{"train_examples": 101725, "image_size": 48, "encoder_activation": "gelu", "encoder_mlp_ratio": 4, "encoder_parallel_block": false, "encoder_experts_per_token": 1, "encoder_positions": "learned", "norm_pix_loss": true, "decoder_layers": 2, "adamw_lr_other_params": 0.0014, "adamw_weight_decay_other_params": 0}
Rows from block 2 of the encoder of a small masked image model, named by matrix and row number. Rows with one number belong to one neuron. Each number is 500 + 40 x the weight over its row's rms, rounded and kept within 0 to 999. All counts start at 0. Numbers have three digits each.
After each neuron's rows are labels from the 100 images, of 14848, where the neuron reaches its highest value: "patch colour" is the nearest of a few named colours to the mean colour under the peak. Only what is clearly more common there than usual is listed. The data: regions of photos with short descriptions (Visual Genome). In brackets: how many of the 100.
# fc1: MLP up (encoder.blocks.2.mlp.fc1.weight, 512x128), inputs 64-127
# fc2: MLP down (encoder.blocks.2.mlp.fc2.weight, 128x512, transposed), outputs 64-127

fc1.178:535469506550484494572488515474493469448509437480515417565544590526479570521510493509499543527543526469549437509525488565552438460510526465565550553444549513533610418517463551580534487495527551
fc2.178:493459501533511545466522462545534565534528533571464519551522422484542529463567586522516546535504520461473560507497470493446470462498502497488495526521530454466492560502474470541493529485415500
patch colour: pink (27)

fc1.72:440554470565513505472453511503479505511439551536516544471506510520472461481497441418476523467514493552553463520626511497554498530520583482423526452511492458522534489454507529497396487458517501
fc2.72:458529543502502539519442511508459494571452485510464505476497490538511366443499548504501504504543452484588479406558529504531502549515555502489501509528367509533516499518524539510400508459500498
patch colour: grey (63)

fc1.308:462467515474519571472444505480506510512513466474463509499495490543489501527570426516526533519457417514440482517467531516447551417526534407456549498599408557493465483483501544454528500451541509
fc2.308:530458489452440430495510523460450486437498426492432497478473532465475542530503438485513534435509599486468568462516546487566491557586490535502476510426553405512497481479527444501497573492551531
patch colour: pink (41)

fc1.452:544471518575482577568551467459523488492447538490538487474526453507536450486513534516497488495520509463532451591474504481397440461465518493526542502506479474473526465524457440529497491510521557
fc2.452:495437466544482463488479508556488472502464494580458497565489492484479514466518596488339497514492488518497535460575438607476477580477478511467514458551545503477544486519538548516469526492491496
patch colour: grey (70)

fc1.63:424498623453478440498522422454459561420494473503516465420440456474521504517466490441540545522502490508507501489491510501515551510546493487491522526439468495496456620501501553481449525539591550
fc2.63:552513476488478494491481446487450494497481515521490517493508586530560498460480540544463549484487500488519504525453464437467481557467507559529585506507473469512500610523524532504374462510549492
patch colour: blue (25)

fc1.266:409500555541488440453446467489584504497599548518519585426483467523439425481576474439467526519496523444533539506550479524435428454461501505471514507516484486485515544529522555524532473514494415
fc2.266:458566573530502437459454476485515449489519526507594515519482488590402491474494469484475472515516426519465500503503514542413475441507496574466513543542492512537490534579524543546549508513485513
patch colour: pink (33)

fc1.172:491521579534478559481528429455436561440540399562474500434454508486509467510604491499472534510520493482527485519455461577529475549477502516444460551475467475434523437457481537538496437476552523
fc2.172:521513495456474572502515520459477541529599554502503536510539519502480521496484496537478470486502529533482483548478530518506552486449577496480480439567494452507495555499491547415571460496512447
patch colour: cyan (30)

fc1.359:467498435530520490483465522534550463462588510552542516402520487538498442499505487522462524490506518518472450542544521514528427459489529499396520486509502511498508589460556529514411496563450516
fc2.359:508545559546433525516479495528483543454510569441540519458506502480479576518473549451534500401497544479445523505533473546524476478470489429554529477429555488557512516487484528541514505476566485
patch colour: pink (26)

fc1.283:545448527571561536463442562441562528567513452445571479447575551540467482502538544517460478504475517568483469502433450505494470491584502523482472519476444483473480486517448409503490513524499476
fc2.283:523470480517478520479494516471433499512492523397515541506490509456470472489459579493491457531546484553564478527552513510513477546573513480533471452517460471539448518470534547499485527494541512
patch colour: brown (65)

fc1.113:529481499488459531457517447491547517512542421461440506495530532485511514457487490477488465579404573502465487563468423551487473534485547443549556504493489534456501514477553486473537465474540508
fc2.113:538481524464514474492482491487480517489427506454474468452497527482449450509477501517511506450453470561524452470597530527543474498415465494529464453506554479519550531498479484505500542463524534
patch colour: pink (41)

fc1.70:535446503481466461440498448498509564462525502540502467501537493504436462512519471454478507511559505486409422524513509486456521540491557483547556486480503478467531441486531589509513505427565568
fc2.70:522544502498525574516520468554525460465481530528475438582491549513504551444529557581479391541428499558494504470564383556497413504534472452482499450471534504469577504471451471491423477506465531
patch colour: pink (38)

fc1.361:474498569482523439515533522464549531560415527523547426484536525495497541478483450452533466515489475494503542512490458533505482531518541483500452512537511476512441522429523503421540455566516470
fc2.361:454518502542565506537528540525482510464477482456448496544542528504570507488452431498515520511463494475469468512564490553507559511565461505512425470390523489507506441460533576453536490489455548
patch colour: black (63)

fc1.145:530434478519464531473483446532541561512489471560523420572538445465471531460500556481490553507538505465458533528477505563479479535532558445460485497496504491425589479502507596550469452506601544
fc2.145:476518491482535603523551516474505417484527591503495515566505495466575491480494566539451463510473502529516571502520452513507429527493487495508528439485469490474481539483472505472476479553460494
patch colour: white (25); pink (25)

fc1.18:483493469481449423444511500519462566422508428528532508454527535443457488556512451478483542496535511486525455464486494478491515556490500440551561517448434547558499438520534541497580455494582565
fc2.18:471526515484458512471475500560416493458498492505509547473493541533469456539447456514551486469455508497477487492464536508508567563493426597501560521550545511534511482449547449405505559537515497
patch colour: black (39)

fc1.392:459530488489439568529541471453458530542550471495512511473487445517555418476477504507485536545524426505448451473470456468448530494477513424479508519509522543515549534438469589516521499523497491
fc2.392:572562463531508443547492486526407524477484431441479412471494542564496519492481494498497552531570520493511512377557454411568530559507537525551517507471549445505556464452503424410428513473505461
patch colour: red (67)

fc1.268:463464532488430520476450484542438550456484411513532488506489494556490501531492478519584588541493562504464454499482513524486560539579519509511515516496504537584546428462498497468516530468565525
fc2.268:465528546438480465475491530494453450482503541495492537409488518496453516555401476503558429479476441526518489477506529470504522529520521515506600491517494536489471481493546547422568492461492466
patch colour: black (46)

fc1.236:516389484513548489430524509525407538544496452506510421417525465545447538492441485483454532460486513446510505441547531438515459558513583511546500544418458477482521531463517501514503489483575496
fc2.236:418539445493518545536510496470511531569546547458452583487548521505571504512570580508532494459501482494411537600535497416497569487537493552486475504462465541528486508539485496521496469480573561
patch colour: blue (27)

fc1.198:547403513552417486519538506555513503540537475484484491583517502479446424495500487465498529469601589482481504467445462529497478492502485468466493531519568541479487495466508481545541526407522523
fc2.198:502516514543544493426525496530383497465498468463485529493517512481532549529576452467482574452520536611471411416500497501495511559467544557426507486488491502497539450488499471522599481489523473
patch colour: brown (76)

fc1.356:519511504513469561464506423463498466480502482555527440493513462532509531495494482517428459486488508543428444484477427481485435469529470529508478440561489507579508473487469523414487552468404514
fc2.356:553478490478575481495498522519471466471557536455543468487560499548603493462572547556485449480493457522476515523451461495495561414546500543461596516444486540546482493467521438523468563561522496
patch colour: black (35)

fc1.396:467405498512572526497509502488398437521539437479525389455496477494547461455500532539472524464519492458544492437471497466505448525534575499550510488461423517463505532457517516462544482438510433
fc2.396:477479518474562506448632540527502507524456498485487504491525522520490431448502567470529481514462468505430548528534530531499499533541541574564442495401537429489482478522533488532461506516585464
patch colour: blue (25)

fc1.411:467468507474541472514562481550525568547564513455553450520492534492501559542517476448472420498452486528570549488477449469421477515490513534471561525500464450528495532545551529477423389501551443
fc2.411:498456479515485458503485488488498486513463488591580527529444512444526473477547533469405536521537491517482463589546506524487513559474539505449562445543547531477481491489448482482561537511493523
patch colour: grey (65)

fc1.55:529475479517491430420497478468451549416465472561358580425447457493476473572535545491503543498579477500433514460504482521548482574568491539492458585498549537534535501443475496509512509494491515
fc2.55:531475463552483561494515501507485459517456533546446478514522495492467550536433539463531447505513506522375499479537490495529415515458489450491542460541521476468592508522467470455533515496507540
patch colour: orange (33)

fc1.36:497444489541419483497538428483517505450486430557507464526509483503460511470500483490484474546542535476511458472494476521513350544555523480491519555502520542497532508484502606534545505442537571
fc2.36:490485529522530518475488509444531495493485565520499549491472504549467505441526540454485401549505459484489506529549439473483450457500497483540540503442501520449548534496445537442480569487529547
patch colour: pink (31)

fc1.474:528498528515489473451492479525518640546464473543443529442499496412459458542523462531523483497595528456459474458464513505537491548549512474550496582536541463487500492422472545576502477443530525
fc2.474:553515419488493515504517554496519443521492539560423531536505498519563432452467480469485450468485570493430473484578464558468461498450588463522508520473558504524633534445519502441501500544493504
patch colour: orange (45)

fc1.424:536507450474517452493489451496425572556550476491484493524505478521491434594465489533533509541448569471496572526575458489447529467486578533497505540599480496553474506477508478498520498546469524
fc2.424:484547503438565546514486478467504509485480534483526510555523488521534468486485545574437473470489503515485441423529496542459525507563598442520578428487505583446559419454529511521482491491540483
patch colour: black (29)

fc1.197:478483520472463461494513521490492543471510449570485499490507476581422519564447480489514547515452486505461464590507522478507544559502564490515594507446414492518520505487499553498582568458531501
fc2.197:481466536443518593514538456439435496484466439456477503481559544515507513411537550552451500489449510466487618549502509528564434489538498514456496477467525505450565476472514454551431512507473508
patch colour: cyan (39)

fc1.161:569469496470570447524488438468480526479462460473481517447497527489506573471527574518446529482598486493507457559503518487457475514456429524513545480466478464509530494523526438498499494502541466
fc2.161:543535485483550497533442477471515548485492573587490549502535521453527506448506495512514455460552488529478524466481492485522494535447530557496511496482453525540421495454493550466521499494509613
patch colour: grey (69)

fc1.203:502461525426509478469510530445463456463498453490437426441464586550439508548445416480520529517491473560449479535550525502523513551560502490484566485474505481516552535420492587473560522454542491
fc2.203:494514570484494520509538509491507464517532562489441471514554492532524507485550529518492517491469484504387558514486494532483411552515510472470481490481523490535463544569503542510453576447542551
patch colour: white (72)

fc1.250:553487475509499474529576594506474563518552482532425461477522563507488521573519491464476497534436496519476507465430506416448535565486497538555601455493491500559590489551516468478539495533474487
fc2.250:495527527569518517537518544416537545507534440398569507483464525558422437573548494496524503520476564563413444444530437506507491507547441456553478482505572489466478535566480476469500513454602572
patch colour: orange (47); red (27)

fc1.377:488399527541454580552494507512418458466547522505445472517545502593543491472546486524435465500563468465564494449480562495519476447529521484474473497443455523472558530497471486457527548543473426
fc2.377:557431522459416547506515548478526493427486516558514503502484529470577435542645506490526517480509521527515495461501490472478543532424537503482598499532498413451525490469515461489502524529514484
patch colour: green (30)

fc1.177:537469445563490490494548505477471555533496558526476550506488518537467455515421509468440548517508474457503470557517417455474529540407533477502505470541469512453527436475464528455481465518480485
fc2.177:476492525452480499459524462484469573450477373494526496456481510595474460464452509543443547515549483509532501438472435492546489529522510492498485516504460485508546528505511513542492490515528527
patch colour: blue (49)

fc1.465:542467524554485504456508547517413536501577480612510489522493477484560431496499478513525464509450453488491493530505510604503504452509493500592495483489485444475572556530476477569454471538508517
fc2.465:506452534472495468474537510478487515474502460478471513546434488501478447453501505592523475492560545532488508470457506484426423511475522466462498532458519513525439506501467425497443569469537567
patch colour: grey (62)