From a checkpoint of a small masked image model.
Training: muon at rate 0.0048, 6700 steps, batches of 384.
Data: 101725 training examples, 25.3 epochs.
Rows from block 2 of the encoder of a small masked image model, named by matrix and row number. Rows with one number belong to one neuron. Each number is 500 + 25 x the weight over its row's rms, rounded and kept within 0 to 999. All counts start at 0. Numbers have three digits each. After the name is the row's rms in percent of the matrix's.
After each neuron's rows are labels from the 100 images, of 14848, where the neuron reaches its highest value: "patch colour" is the nearest of a few named colours to the mean colour under the peak. Only what is clearly more common there than usual is listed. The data: regions of photos with short descriptions (Visual Genome). In brackets: how many of the 100.
# fc1: MLP up (encoder.blocks.2.mlp.fc1.weight, 512x128), inputs 0-63
# fc2: MLP down (encoder.blocks.2.mlp.fc2.weight, 128x512, transposed), outputs 0-63

fc1.489 100:540454537481466492461501492464551492514477493518504501462447474530517501552536491533505498514495538473501466470542493490492477530499505491514522481474517546482497515488478476486526474489500467
fc2.489 084:531519539550497508478498455468514498492485490481541465497489488503502489461511480482470495512531512481454512491485471527485523533466488454510503511551522528511509499509452475517518529517491446
patch colour: grey (67)

fc1.314 133:497540503518458502492512471495492518481463486503505501499501494547504519505492464477474526489473483511523527495495495506530508496545492478545532510479496492492487493537532492500525503490492476
fc2.314 122:522498481432521486497517477459531513516506483527499544477532489501503472514494509467515511487484549536505506484493489504495495543513500472472485479483551504515531527460556508484524510491473508
patch colour: grey (60)

fc1.6 118:464524495532531526500552517518516469512496495546521496520490504491467478476503508539523486494464471460512532547478525558517440541507520525485520496463498537546497466549479530552527553503515498
fc2.6 115:531511477537530539461500481506518523455494477515474479484516527480480486536508522514509446463487493530487548465499519543455475519527481525461469492534483470503533500516463495464520569476525466
patch colour: pink (29)

fc1.86 118:460499506469489509523496498487478486504477456520500507518507562466497508509511493495481486494489495487529498473481540515510483542450488485518502527526453518525488505504491504482552491483492470
fc2.86 118:488508482525461544510558479475467524503513510478507485469473477468499511506479544508479484549493445488487513509484548497525453505524475526533485508530485500489488489488536518480517518505476492
patch colour: grey (62)

fc1.263 069:482508510479524491546535506515522497478506447526484506488494523518479557506463500501533479485492509449468479541514517508488478498481481530503490527516507473514519495510465492547499480535481499
fc2.263 080:468433470495475517477502474504511546510503479502497470471488498484524494459487467523443511531488482493529503470483507521495519528520563509518473528490484497484520511532529532487508516495494473
patch colour: grey (66)

fc1.505 075:520530503514516515504503543511500495495505514456490501480488489495503480546490490467493522489506461475516515559494462535479493523498516517470502475540469480476510462466468499462522507502475467
fc2.505 078:473497506512521513473496491529508503438461438508477517553509513448492444484539488508520488484511494495502490483478542504481501508501528497568501484455509497510482486510491538491510484486468517
patch colour: blue (32)

fc1.172 084:519514510470468497465519508442502471488526484527530513473483502483508460470464491480503484519531525462490486524465493494506545533514463545501503517489502526505497511516514507540475473512517500
fc2.172 079:485501509505511492473525517500527513489498444489490531524462504454521530524522511507465548453515560502501537532479483475522530569478522547457507502512481453490475499531497524510488488486537529
patch colour: cyan (30)

fc1.268 109:520486518511507509508539504507498546498478540508498503446467551538499450498523521492483463478530497518495516498503527501463552504513523494500503501522524512504499538518496586495486511531500535
fc2.268 118:452489469520484503529534498512518504505499488489485480469514522501517483463512487533528458487561516550480502453493546518481528526535547474510505510499456503508503482507472567536532485497513508
patch colour: black (46)

fc1.123 113:496485517520504499485498499470522476505464456461472474518528492527499493482548522512525519510490511467509466497528528484511476469485516459460509525520516542498472460538508492523461505467518521
fc2.123 100:490523498531514488504496538524475472505445464510513498490454496484463505463519524530563494524484516487485462533520522481494524508495513498534573528527510517505470514553532471550512493498507493
patch colour: grey (60)

fc1.203 088:515499522502517471456542478498485504517476498468547462458501491457546464510499499515505501510544530468486501500488539518513488519523485452493494485492482505482521507543507517505522498477510539
fc2.203 095:524514463521513485481499524488498477509469486528523465495466464551533540533447465521478496484536548443499502523486495478491524527519468513505483478521479485492521494572506507447521476482486479
patch colour: white (72)

fc1.353 097:506503508531474510521515527449503465486499505464495463492520523510507474495490467533494515471508520518487503455451543539525508492462505492527494483495554493553522491484461481519481471516498522
fc2.353 154:491500471499537530497501495507524521513505491549507508524488451511523503507519515493505508491501482468507499537519482461465563507534515514501506499521484548509424544491502490502498493488506431
patch colour: black (35)

fc1.134 106:503516520484501517458524522509514476516509458508505517464507525510504517475486509501464443470506518523520465515485500509467450521538507545547515480486487567498509474515496502489480531457467533
fc2.134 105:501498495534515497476462495515501525485482462498496518511511502474460491510505525473487435465493461536490555481495516538511496478495495501478507467518495522455499476527475487426460506496509457
patch colour: black (43)

fc1.236 083:496475499433486503481501498512554466494509528507505498531448504487508494520531491502502471502478462468509521520471503485507474510507486541500486491460540551522504471486466522519497481487490509
fc2.236 084:479533517500516525510490506509544506457533470482473479521511546500517500482505469525496493481495517523469544487465503502534493475510529552514514482526525478466513517533519519495511528534488475
patch colour: blue (27)

fc1.501 096:503494500508453530514476482485497488505453481491529507529502501487488566539511506471499524497523523521517525490507533500539537540460530506509491519548415483490490497485504522516522503489560478
fc2.501 112:503495514495503539477506528511498553481488540458511490503540469522529517525485532490459495476494506512522535521525515476521517497533536493504465533495506517511460517509530444510498456483530492
patch colour: black (28)

fc1.425 076:505512506490516522494540461555548509531515511479516495515542499576513521480505467472504535526542497506480464483521463510497558468518564451556488537488493456511523554513501502508494507492470503
fc2.425 089:526472506484453528508485495493475478493497490494491470497484481523566492459492503501495491495511529489475513533513502514534506491518491511530483497462494477535491511467519517569540482470499550
patch colour: pink (26)

fc1.196 091:519523529456517507482452499523503530489497484481540496467519475483498470518502543488541533521511535492481492511488491496476521468505528505494526508503535508537497499506490491520527539499521500
fc2.196 099:520494455496519517533489498497499482524512466504544459508505483503476488522487480507442462520498485489473489474503447519500487503541496505524512498484528516493456504512458460492517516491469474
patch colour: grey (67)

fc1.424 109:491503506537501506463490514504502533529516479497476566516507538497517511538480469508528537513520503513535481486476456523471477518494472526514475512504499482524531507501563475549528467481530478
fc2.424 104:534505471508488493521469506544493469526505477479512496504492498522512494502493523463484507483505510528467517497513494556532460461497515486494521490502460506521528553500485548437504465482541495
patch colour: black (29)

fc1.305 087:477523504522523508481467491532458451523438484524504476513463486464523489533511509506484489530509531482490549510498471519479494485506497496478478493477497537509488517500495507459519499501511522
fc2.305 089:502495537486517486493558448473497478473472464506528481462522496493516461517499495474492461488555535504510545473489564507472526520540532526499474509483510496511520499541513560488504490512506526
patch colour: black (39)

fc1.359 116:506475521469536484534508514480494494486507512498492510512488528487516513553540524501485492537480503499497477553516498493460451492541544517537542534519490484488472483539524528473556490486487517
fc2.359 131:510531477508499520534531490472527487504498486536525569488457476536547478515519492496535531506490490456502488528493513518471558495491503499524514460497492500510488528473505507460501507517510422
patch colour: pink (26)

fc1.361 075:457440483464500536470502545463543527503487503473474496515477471566492520545545493509530492494494495519496467490503498490463505477493509551541537514489487493523512529524493531486475544477537502
fc2.361 090:520509530481481491516491473515472486500473491513514488463496471524500542489489514510465510532505442492492519454486507521470493524536494523471503492488491471533500481551582458456468499528503484
patch colour: black (63)

fc1.3 151:495497411496497501495522477494462527486504560463519504470466494556517513485503533513466484495517489497509532506489487464492505537452507537497521507452483475482490491504520502498513541550474534
fc2.3 147:521509492470468490494462481521500455503492492491513476522489496497549494488507522456465516498510490540485497514508507533526473441488500475506508506496493508509528577497473510420513442482550496
patch colour: black (37)

fc1.10 082:520498513500541480454520481527484523457488531496486523481500485522539488515517516521478470469520513483534537498512497537471520452533531471474495501512523468518540489510484512451503556468523510
fc2.10 080:476487479538449505523500527536535553512524496518526479479479534535495507491518466508512498470521518467525510463533566507521554533486545478502460494519466471478520542457483503535539483489522543
patch colour: brown (60)

fc1.471 092:488466535501486499471496493518536488521482500489551501486521514462507507506458499497504498472549441480516467473517504498515528507513526487497503494477483490512452522521486458521483482458504496
fc2.471 102:481538493466486552528486487480528460508522508523466503497487529484472499493494458543461474506519528486440472470517533508539511458540492544494520527483458503514528483513473509508487541469473487
patch colour: pink (52)

fc1.392 078:493533525486509523479481494490463506511444543515520472504479519470482477510465487523511494479538491503501531552502484507493482477503449460449500477517455480494458558491493472516522455457482478
fc2.392 090:522450512481504482475510492499516508515497531493500531519515488510537486507514497499525456518529502481477501509485512472525493466495517486514499479482514531491519496563476511521498499489497505
patch colour: red (67)

fc1.258 113:478449506519533541518483494472480550491527521491519498522478513517501466519468494537488494494477518447517482482498470490488485549503515517498520516491539542522464465461516489579511525521439503
fc2.258 123:476462496499552518488569482462513510507509536468502511456466499527511500535465498558524467538476534499524465513514486481496522537507500527479500508490514498532520488478528499547542528518474478
patch colour: grey (63)

fc1.294 105:512480538500469525494481553463510511498497496543509473510484493496496502481473490578501504466507502437547491500478470489466492525517503559524476513537510513526474459445506520546478529483449493
fc2.294 116:514481531511524459507518529509487488527563480450504513550496482505479498515455503508464510519514534515501480524498505522512506480472500538525520516514489511491475470486531503495456491519460488
patch colour: brown (65)

fc1.200 076:531534463539497484475496545512501481489490502530510476496508535477472533543471480538503473533516498538538467504482495466507482534451531544509474446522504525513464502474472458481491488515485448
fc2.200 075:454513467503449494539528508501493538504500478438534567496495492503470479491518493501501505498466517472517489482453529532493500485468481510535478494481519539531531519488488442496529552526490518
patch colour: grey (61)

fc1.476 101:533478502481538505533477524535562516514514493503502488451488489461468523537494483531522472461496514482510508496506501509476506507517490501478466494502482527494536513514545510477529501482481501
fc2.476 092:487469504482492455452465496498442509485474523504507521528513507536518522507476509496527498462491476508466472487458486466501525479479515480489564450511537515504454506511528523520513526514516502
patch colour: grey (72)

fc1.27 085:519493497514467517493490435505507509464530528491504455503525532477554490527500530504489479551452470469492461495496496547506493506525500468483514496521515489512495509455516491475488486497526484
fc2.27 083:499466551507499483506464525500499487532501531501508495478430498460495472503536484496468549505483463526497506481501467475507475475453552529511509492513478449451473531481494475498543490516503517
patch colour: brown (60)

fc1.283 132:490488459496474462521513478529517518498473489478516538493533502517517520458489485529448503435492470505517491504553500488507490540502503501502479535521497470513468524475469509494536497492465479
fc2.283 110:503546444516545446529517549481534453489548503521462499522480496534509512474512509491482495455486547489472466488533525505451511505506492479504493450501521494512514526480502498476450540542473478
patch colour: brown (65)

fc1.18 100:468474539517494486449516493479511483495457525517489541476476549539508470514490513462506481482525529514478441488543494498484515473490528495492505495464523510490502530503474530495501494518467526
fc2.18 094:480468464476497505525529477507457520489498452468494505472517496496504478506500512498494445454520482550451495469482533512484533537526494515505490519511504467515516503548492554552521481522512516
patch colour: black (39)

fc1.165 074:535516514528488502460502503494466520527523529493500512507478507495503490521503529456505477480527495505555512499489542467544508506496489484476497516489505510526481522511499514500467509515485487
fc2.165 072:500501507487489486498481496513474482544504519518475519512471462470489512559509475476540523486474570500494467495510452490531510524533479517508521500499518477537528455506509459460489516484526467
patch colour: pink (31)

fc1.405 085:527471492502487495532513467499513530508481477500496517500443508506489509538514520460488486481543506459487498494512529457507457491492504502494462518477568542469503502482492504450512473479486512
fc2.405 089:483495517464484458493460499516514483527508467489509537488474480462523498478468552513509459463513510542524500542509496466525518506495526529456492509505483536522511503523514576496480554495524534
patch colour: grey (62)

fc1.177 076:495540535494506457468511456523505444552477537508482473485506500481483533524492503484527521509537508475499545500514464547523456497495519494432495473505465496479471476521507492464508514517460491
fc2.177 083:550471503478494513487513490536499512479485495488506492474521493473557454496559489512462425480489493494500544480532553503501484536490488573529506513469521481486501537511526515498535515464488493
patch colour: blue (49)

fc1.145 104:511509504525506501478502501507478468497505530518486528455454511491509541498506518486542535489459505428487497524500482483526498507467469453488482498484524532539509538515503496491511480504474511
fc2.145 096:523521493497505535502470501538488496496517504517498482533513492444560519510481503569494496533511494473515521479523461498550464510499501494482464484510496499550476453498531453446518488447519471
patch colour: white (25); pink (25)

fc1.474 065:508532494530501525437510483481463526453491498496509477500485492499527513499452476493509518490524503464479460494505494549515483515486496489508495482549492468509526535511534463527512520478503485
fc2.474 072:474470509532525492506508545480497496541502495486492502547512467497486539539464475481490464479538480539471452516521474496525522484523501515502485495500525513499502498542502499469516475478499486
patch colour: orange (45)

fc1.100 082:501506492507512492527495526479456556492479493530512472518494503490512455518484530477491508463476489511475515498500493476489510500495505450443511491524481499503500507459472545471519492487501502
fc2.100 088:477517505508506502442511514484519489464539475497498508473482473496533546519516499487488481502492444482453469489497489511513532503536533550510455510467529574478495549533553512520502480513471475
patch colour: brown (75)

fc1.457 081:491482521463562520470534547448532496493498481536471468493503509465497498501477465528504492499495471504505507518558511462463473505496539499490509468509468529495534520529511524458530493467510504
fc2.457 084:464439532472514471533500490558458473535500468512570535483504472541504496508503504490486498513509519489506505505509521507519481534466485495513543510475466501531499494497543539483494499487513504
patch colour: brown (64)

fc1.356 120:501503491485531515508508513500552491469511502561545530492477473513513475501510496456528504499505504491511469446479493528518524516510515478448533482503565465453501465464511485532536492501479504
fc2.356 127:478521515511519484495505436535486499493478506508489507467498507471500495490501492478501467504518497546505491504517493497489497419485471490476496507511508501505552546514519497445474476507557496
patch colour: black (35)

fc1.204 098:491456466495489544518523537528531519506506486516482473488456515529504495474507535506527533495499477478504508461537525480562487514482519506503488517455500494502488518480499485499473471514527498
fc2.204 090:488499528431486506496507513494475488508452515486494445461465511496555553510467493490511507502484505537512519487499487484479515535493503474484539524542471519468503464497464524538473503552522454
patch colour: grey (63)

fc1.250 069:513485490499522466508533508557482506477509542477520481467488490494511498534512505534528528503521472494522530499499509501486469499548494460486527510527493512503511476495468533477548499441475491
fc2.250 072:535473495520489490510518508479499483521512554508521474516501523492505543509520453483474507507478477456485519525496501498474503506496484483478527502511485480487492513462508484489484503501541501
patch colour: orange (47); red (27)

fc1.214 093:497483516505526497499516546527466515522479513488506516478482480514505515539494495475498490457486525481472503505495520480493464501518456471507521506525508509539497490511477479478491492527473464
fc2.214 093:483521511486454466476442478493462487527528516496499526528483495472501544546537485505520540506501511493475481472512462509524476494490503537502515496494466500542479451493455488479517487473504440
patch colour: pink (39); white (28)

fc1.63 073:492532516472491532501537475510484469490483474523508518461510480458511504486510531523498508528479518474484521485452499479538500550519477533502520488500499500483466538489494459509499472524474491
fc2.63 090:484463538438501480487509513493523531544466485502495519530462518449532525530519556505498507447499484515506525499469471491493541537472509528496518480543503494494542513507469494470525504492487523
patch colour: blue (25)

fc1.284 119:483496550521485492501514494456526505530456471521446489510560466480477510465512448524469523490490501475495518473458486497529490479500515486509500472508517497512465488503571470574484525495452465
fc2.284 112:508507496513466529506472510487465450484519486470496504503516492486501511468457519499532492512512497540515523497490510522539505495491510489443499501461443463515457478498537484484503506520467475
patch colour: black (38)

fc1.230 072:500516495488554505495516529487515456526543527479456462506526502511541499498467490509467521517533523495491524506538548507507514496519540454509506513497544538508472484504493540529477500532477493
fc2.230 074:468535507478483493466487490488520492528480491479508511525474500472480524497498479463520497503499454463493550527515505483490476461487489475469506529525513520477481462509520498500469523494548492
patch colour: black (44)

fc1.36 097:523509523507476492459525516472535456528486512550506520451470508516481504534533507466507503496505509478525533485477490450518480497455479503506464485480516499492506523514482516456521521476450517
fc2.36 090:480494489500507554512524503530533496512537467518524458457476510432541514483479474576509487535469510490503511501474506528510499500516475458482467495532486498514479493506519469504431547490507473
patch colour: pink (31)

fc1.477 101:498476504525504482496504519462527512485447477490470534496492480515496475541523508553523463488520488485510463521496488490486406532478532514488519534481471495502495470485516510470518478514501492
fc2.477 103:527509520535565528472506479518491509468508485467511454496531504437483477496519490457497495507527516484442485483453500531474507514479473500490465496560497549475475517480443529501510482510486459
patch colour: grey (70)

fc1.197 085:497518510506482482467514481532494492489477572507481501431475492486501487483493481527559456517551504485516517482509517491510509497483533481506510499498520509483513470532472547494531525479453471
fc2.197 077:496469474483509497470512533502476484503488464484525530518484479501522496542550498498496484497515548468484523473468471476473495504474468535466515518501498477488521452502463487480495496448516473
patch colour: cyan (39)

fc1.486 081:515498515508495496475519523505512490498484540513482505458498505498503487522503545475497457499510489487484562523464465492502511451454516480447500487524547528544491535485487510450502500526483501
fc2.486 080:498501514512467515475549490501495531470486499485472501446480507510539469511527549513483511481550510507488515452515548506503528503514536523541512512435493495457480504480508543531542486488497509
patch colour: black (37)

fc1.55 086:488554500546483490486491481480466499538475491458549482486501491532517492513503467503508513513509499491509517477512502510506485474514486487489499503521465473466521532523516487490487520477500459
fc2.55 089:492485483514505506518508495510470470533434520512471494518486491526492545568521439486499488533494444512490480495504491506492487503490498489475436521544528499547550527519496510517513527517514527
patch colour: orange (33)

fc1.417 097:535505481494508513451513483475506488466479467480473497523462498481506503507511461577493483515508479492492441467488491521495476517465550469471548532494516531514518529505494467491532471493517500
fc2.417 090:517479467547506495483498539506528481423512510508524476482531471493450509509482507493483456507495486497457485461493499519476492539449492470492468515508507521485541514487487523485501493511450481
patch colour: grey (63)

fc1.377 088:495538490475512496450499526489448478522500488503487518471517480487468491549498481506503491512501485477521471546520541547487517529538484509510507495475543537525525482498501503514517459471493474
fc2.377 100:479517471498550496475524500519484522524489456529496553499522476457478495494488480472543506485560509494555517487487524505514497490500507529511526487510502492506486507542487529477490531472455492
patch colour: green (30)

fc1.458 078:516500526537476456499504479465469520540495536513535481450492521494474460506509525496513493526491527493489483500511482486473493541510510532441479507514509508553482510521508539540534501463454525
fc2.458 095:493504453466527519482465503488440486514499455448537509532494484519528497508502487495520477479553501485458513523479518534499530503497501466547542488506495488497501494520483484540500471526512509
patch colour: grey (79)

fc1.213 123:513531513515491534500472486528539526512493512504500524496536527512564482528511498479478520508520486513456511532470508496490496451485510464461518543486522494499556498497521499504481474502476505
fc2.213 122:499495486497500472482465525503464475479511544491517494455512484494500492468491463497564478498497450484526508511479511514496470500573492467493507462513481480486464431528481531476482486483499552
patch colour: pink (27)

fc1.40 080:514495523494502527503512496550483483494468507508506500437490482509577509530526491521481479486520493480516535526493490529508499520534508491492518472567542505538501524485501484465508526522525493
fc2.40 075:487518517539510485494496491465495502554510517485511469499520524476477561501510449486475477532486464548540456507524496542480523503528558491491494502515496521525508484518502514509506535506538502
patch colour: orange (38)

fc1.396 092:503503499443480520461474514455515512508515501499490485536484531500469477525516468469516486483492473490464452524509524488523503489524489514498507527451536542489500498516501463503543472464505506
fc2.396 097:460486484467498515530497529497521517496509458466530550492475499532503536499496505488531456523540488488506497485508482504534519548455544546500490486521524490459472478507517510480482496479511480
patch colour: blue (25)

fc1.385 077:495490502490520511519537482504515474462486501494443464483477493491515521480497538518498499522490503533528513481517478492518484540508478486486550512491509516471498500483480515448511528514558475
fc2.385 071:495494457523469479485511510510531485524507493499512452463500507485533507513498542506502481532464475497499517482538477531526525514535522497447546514528479519477511519506439512502537504483498492
patch colour: brown (69)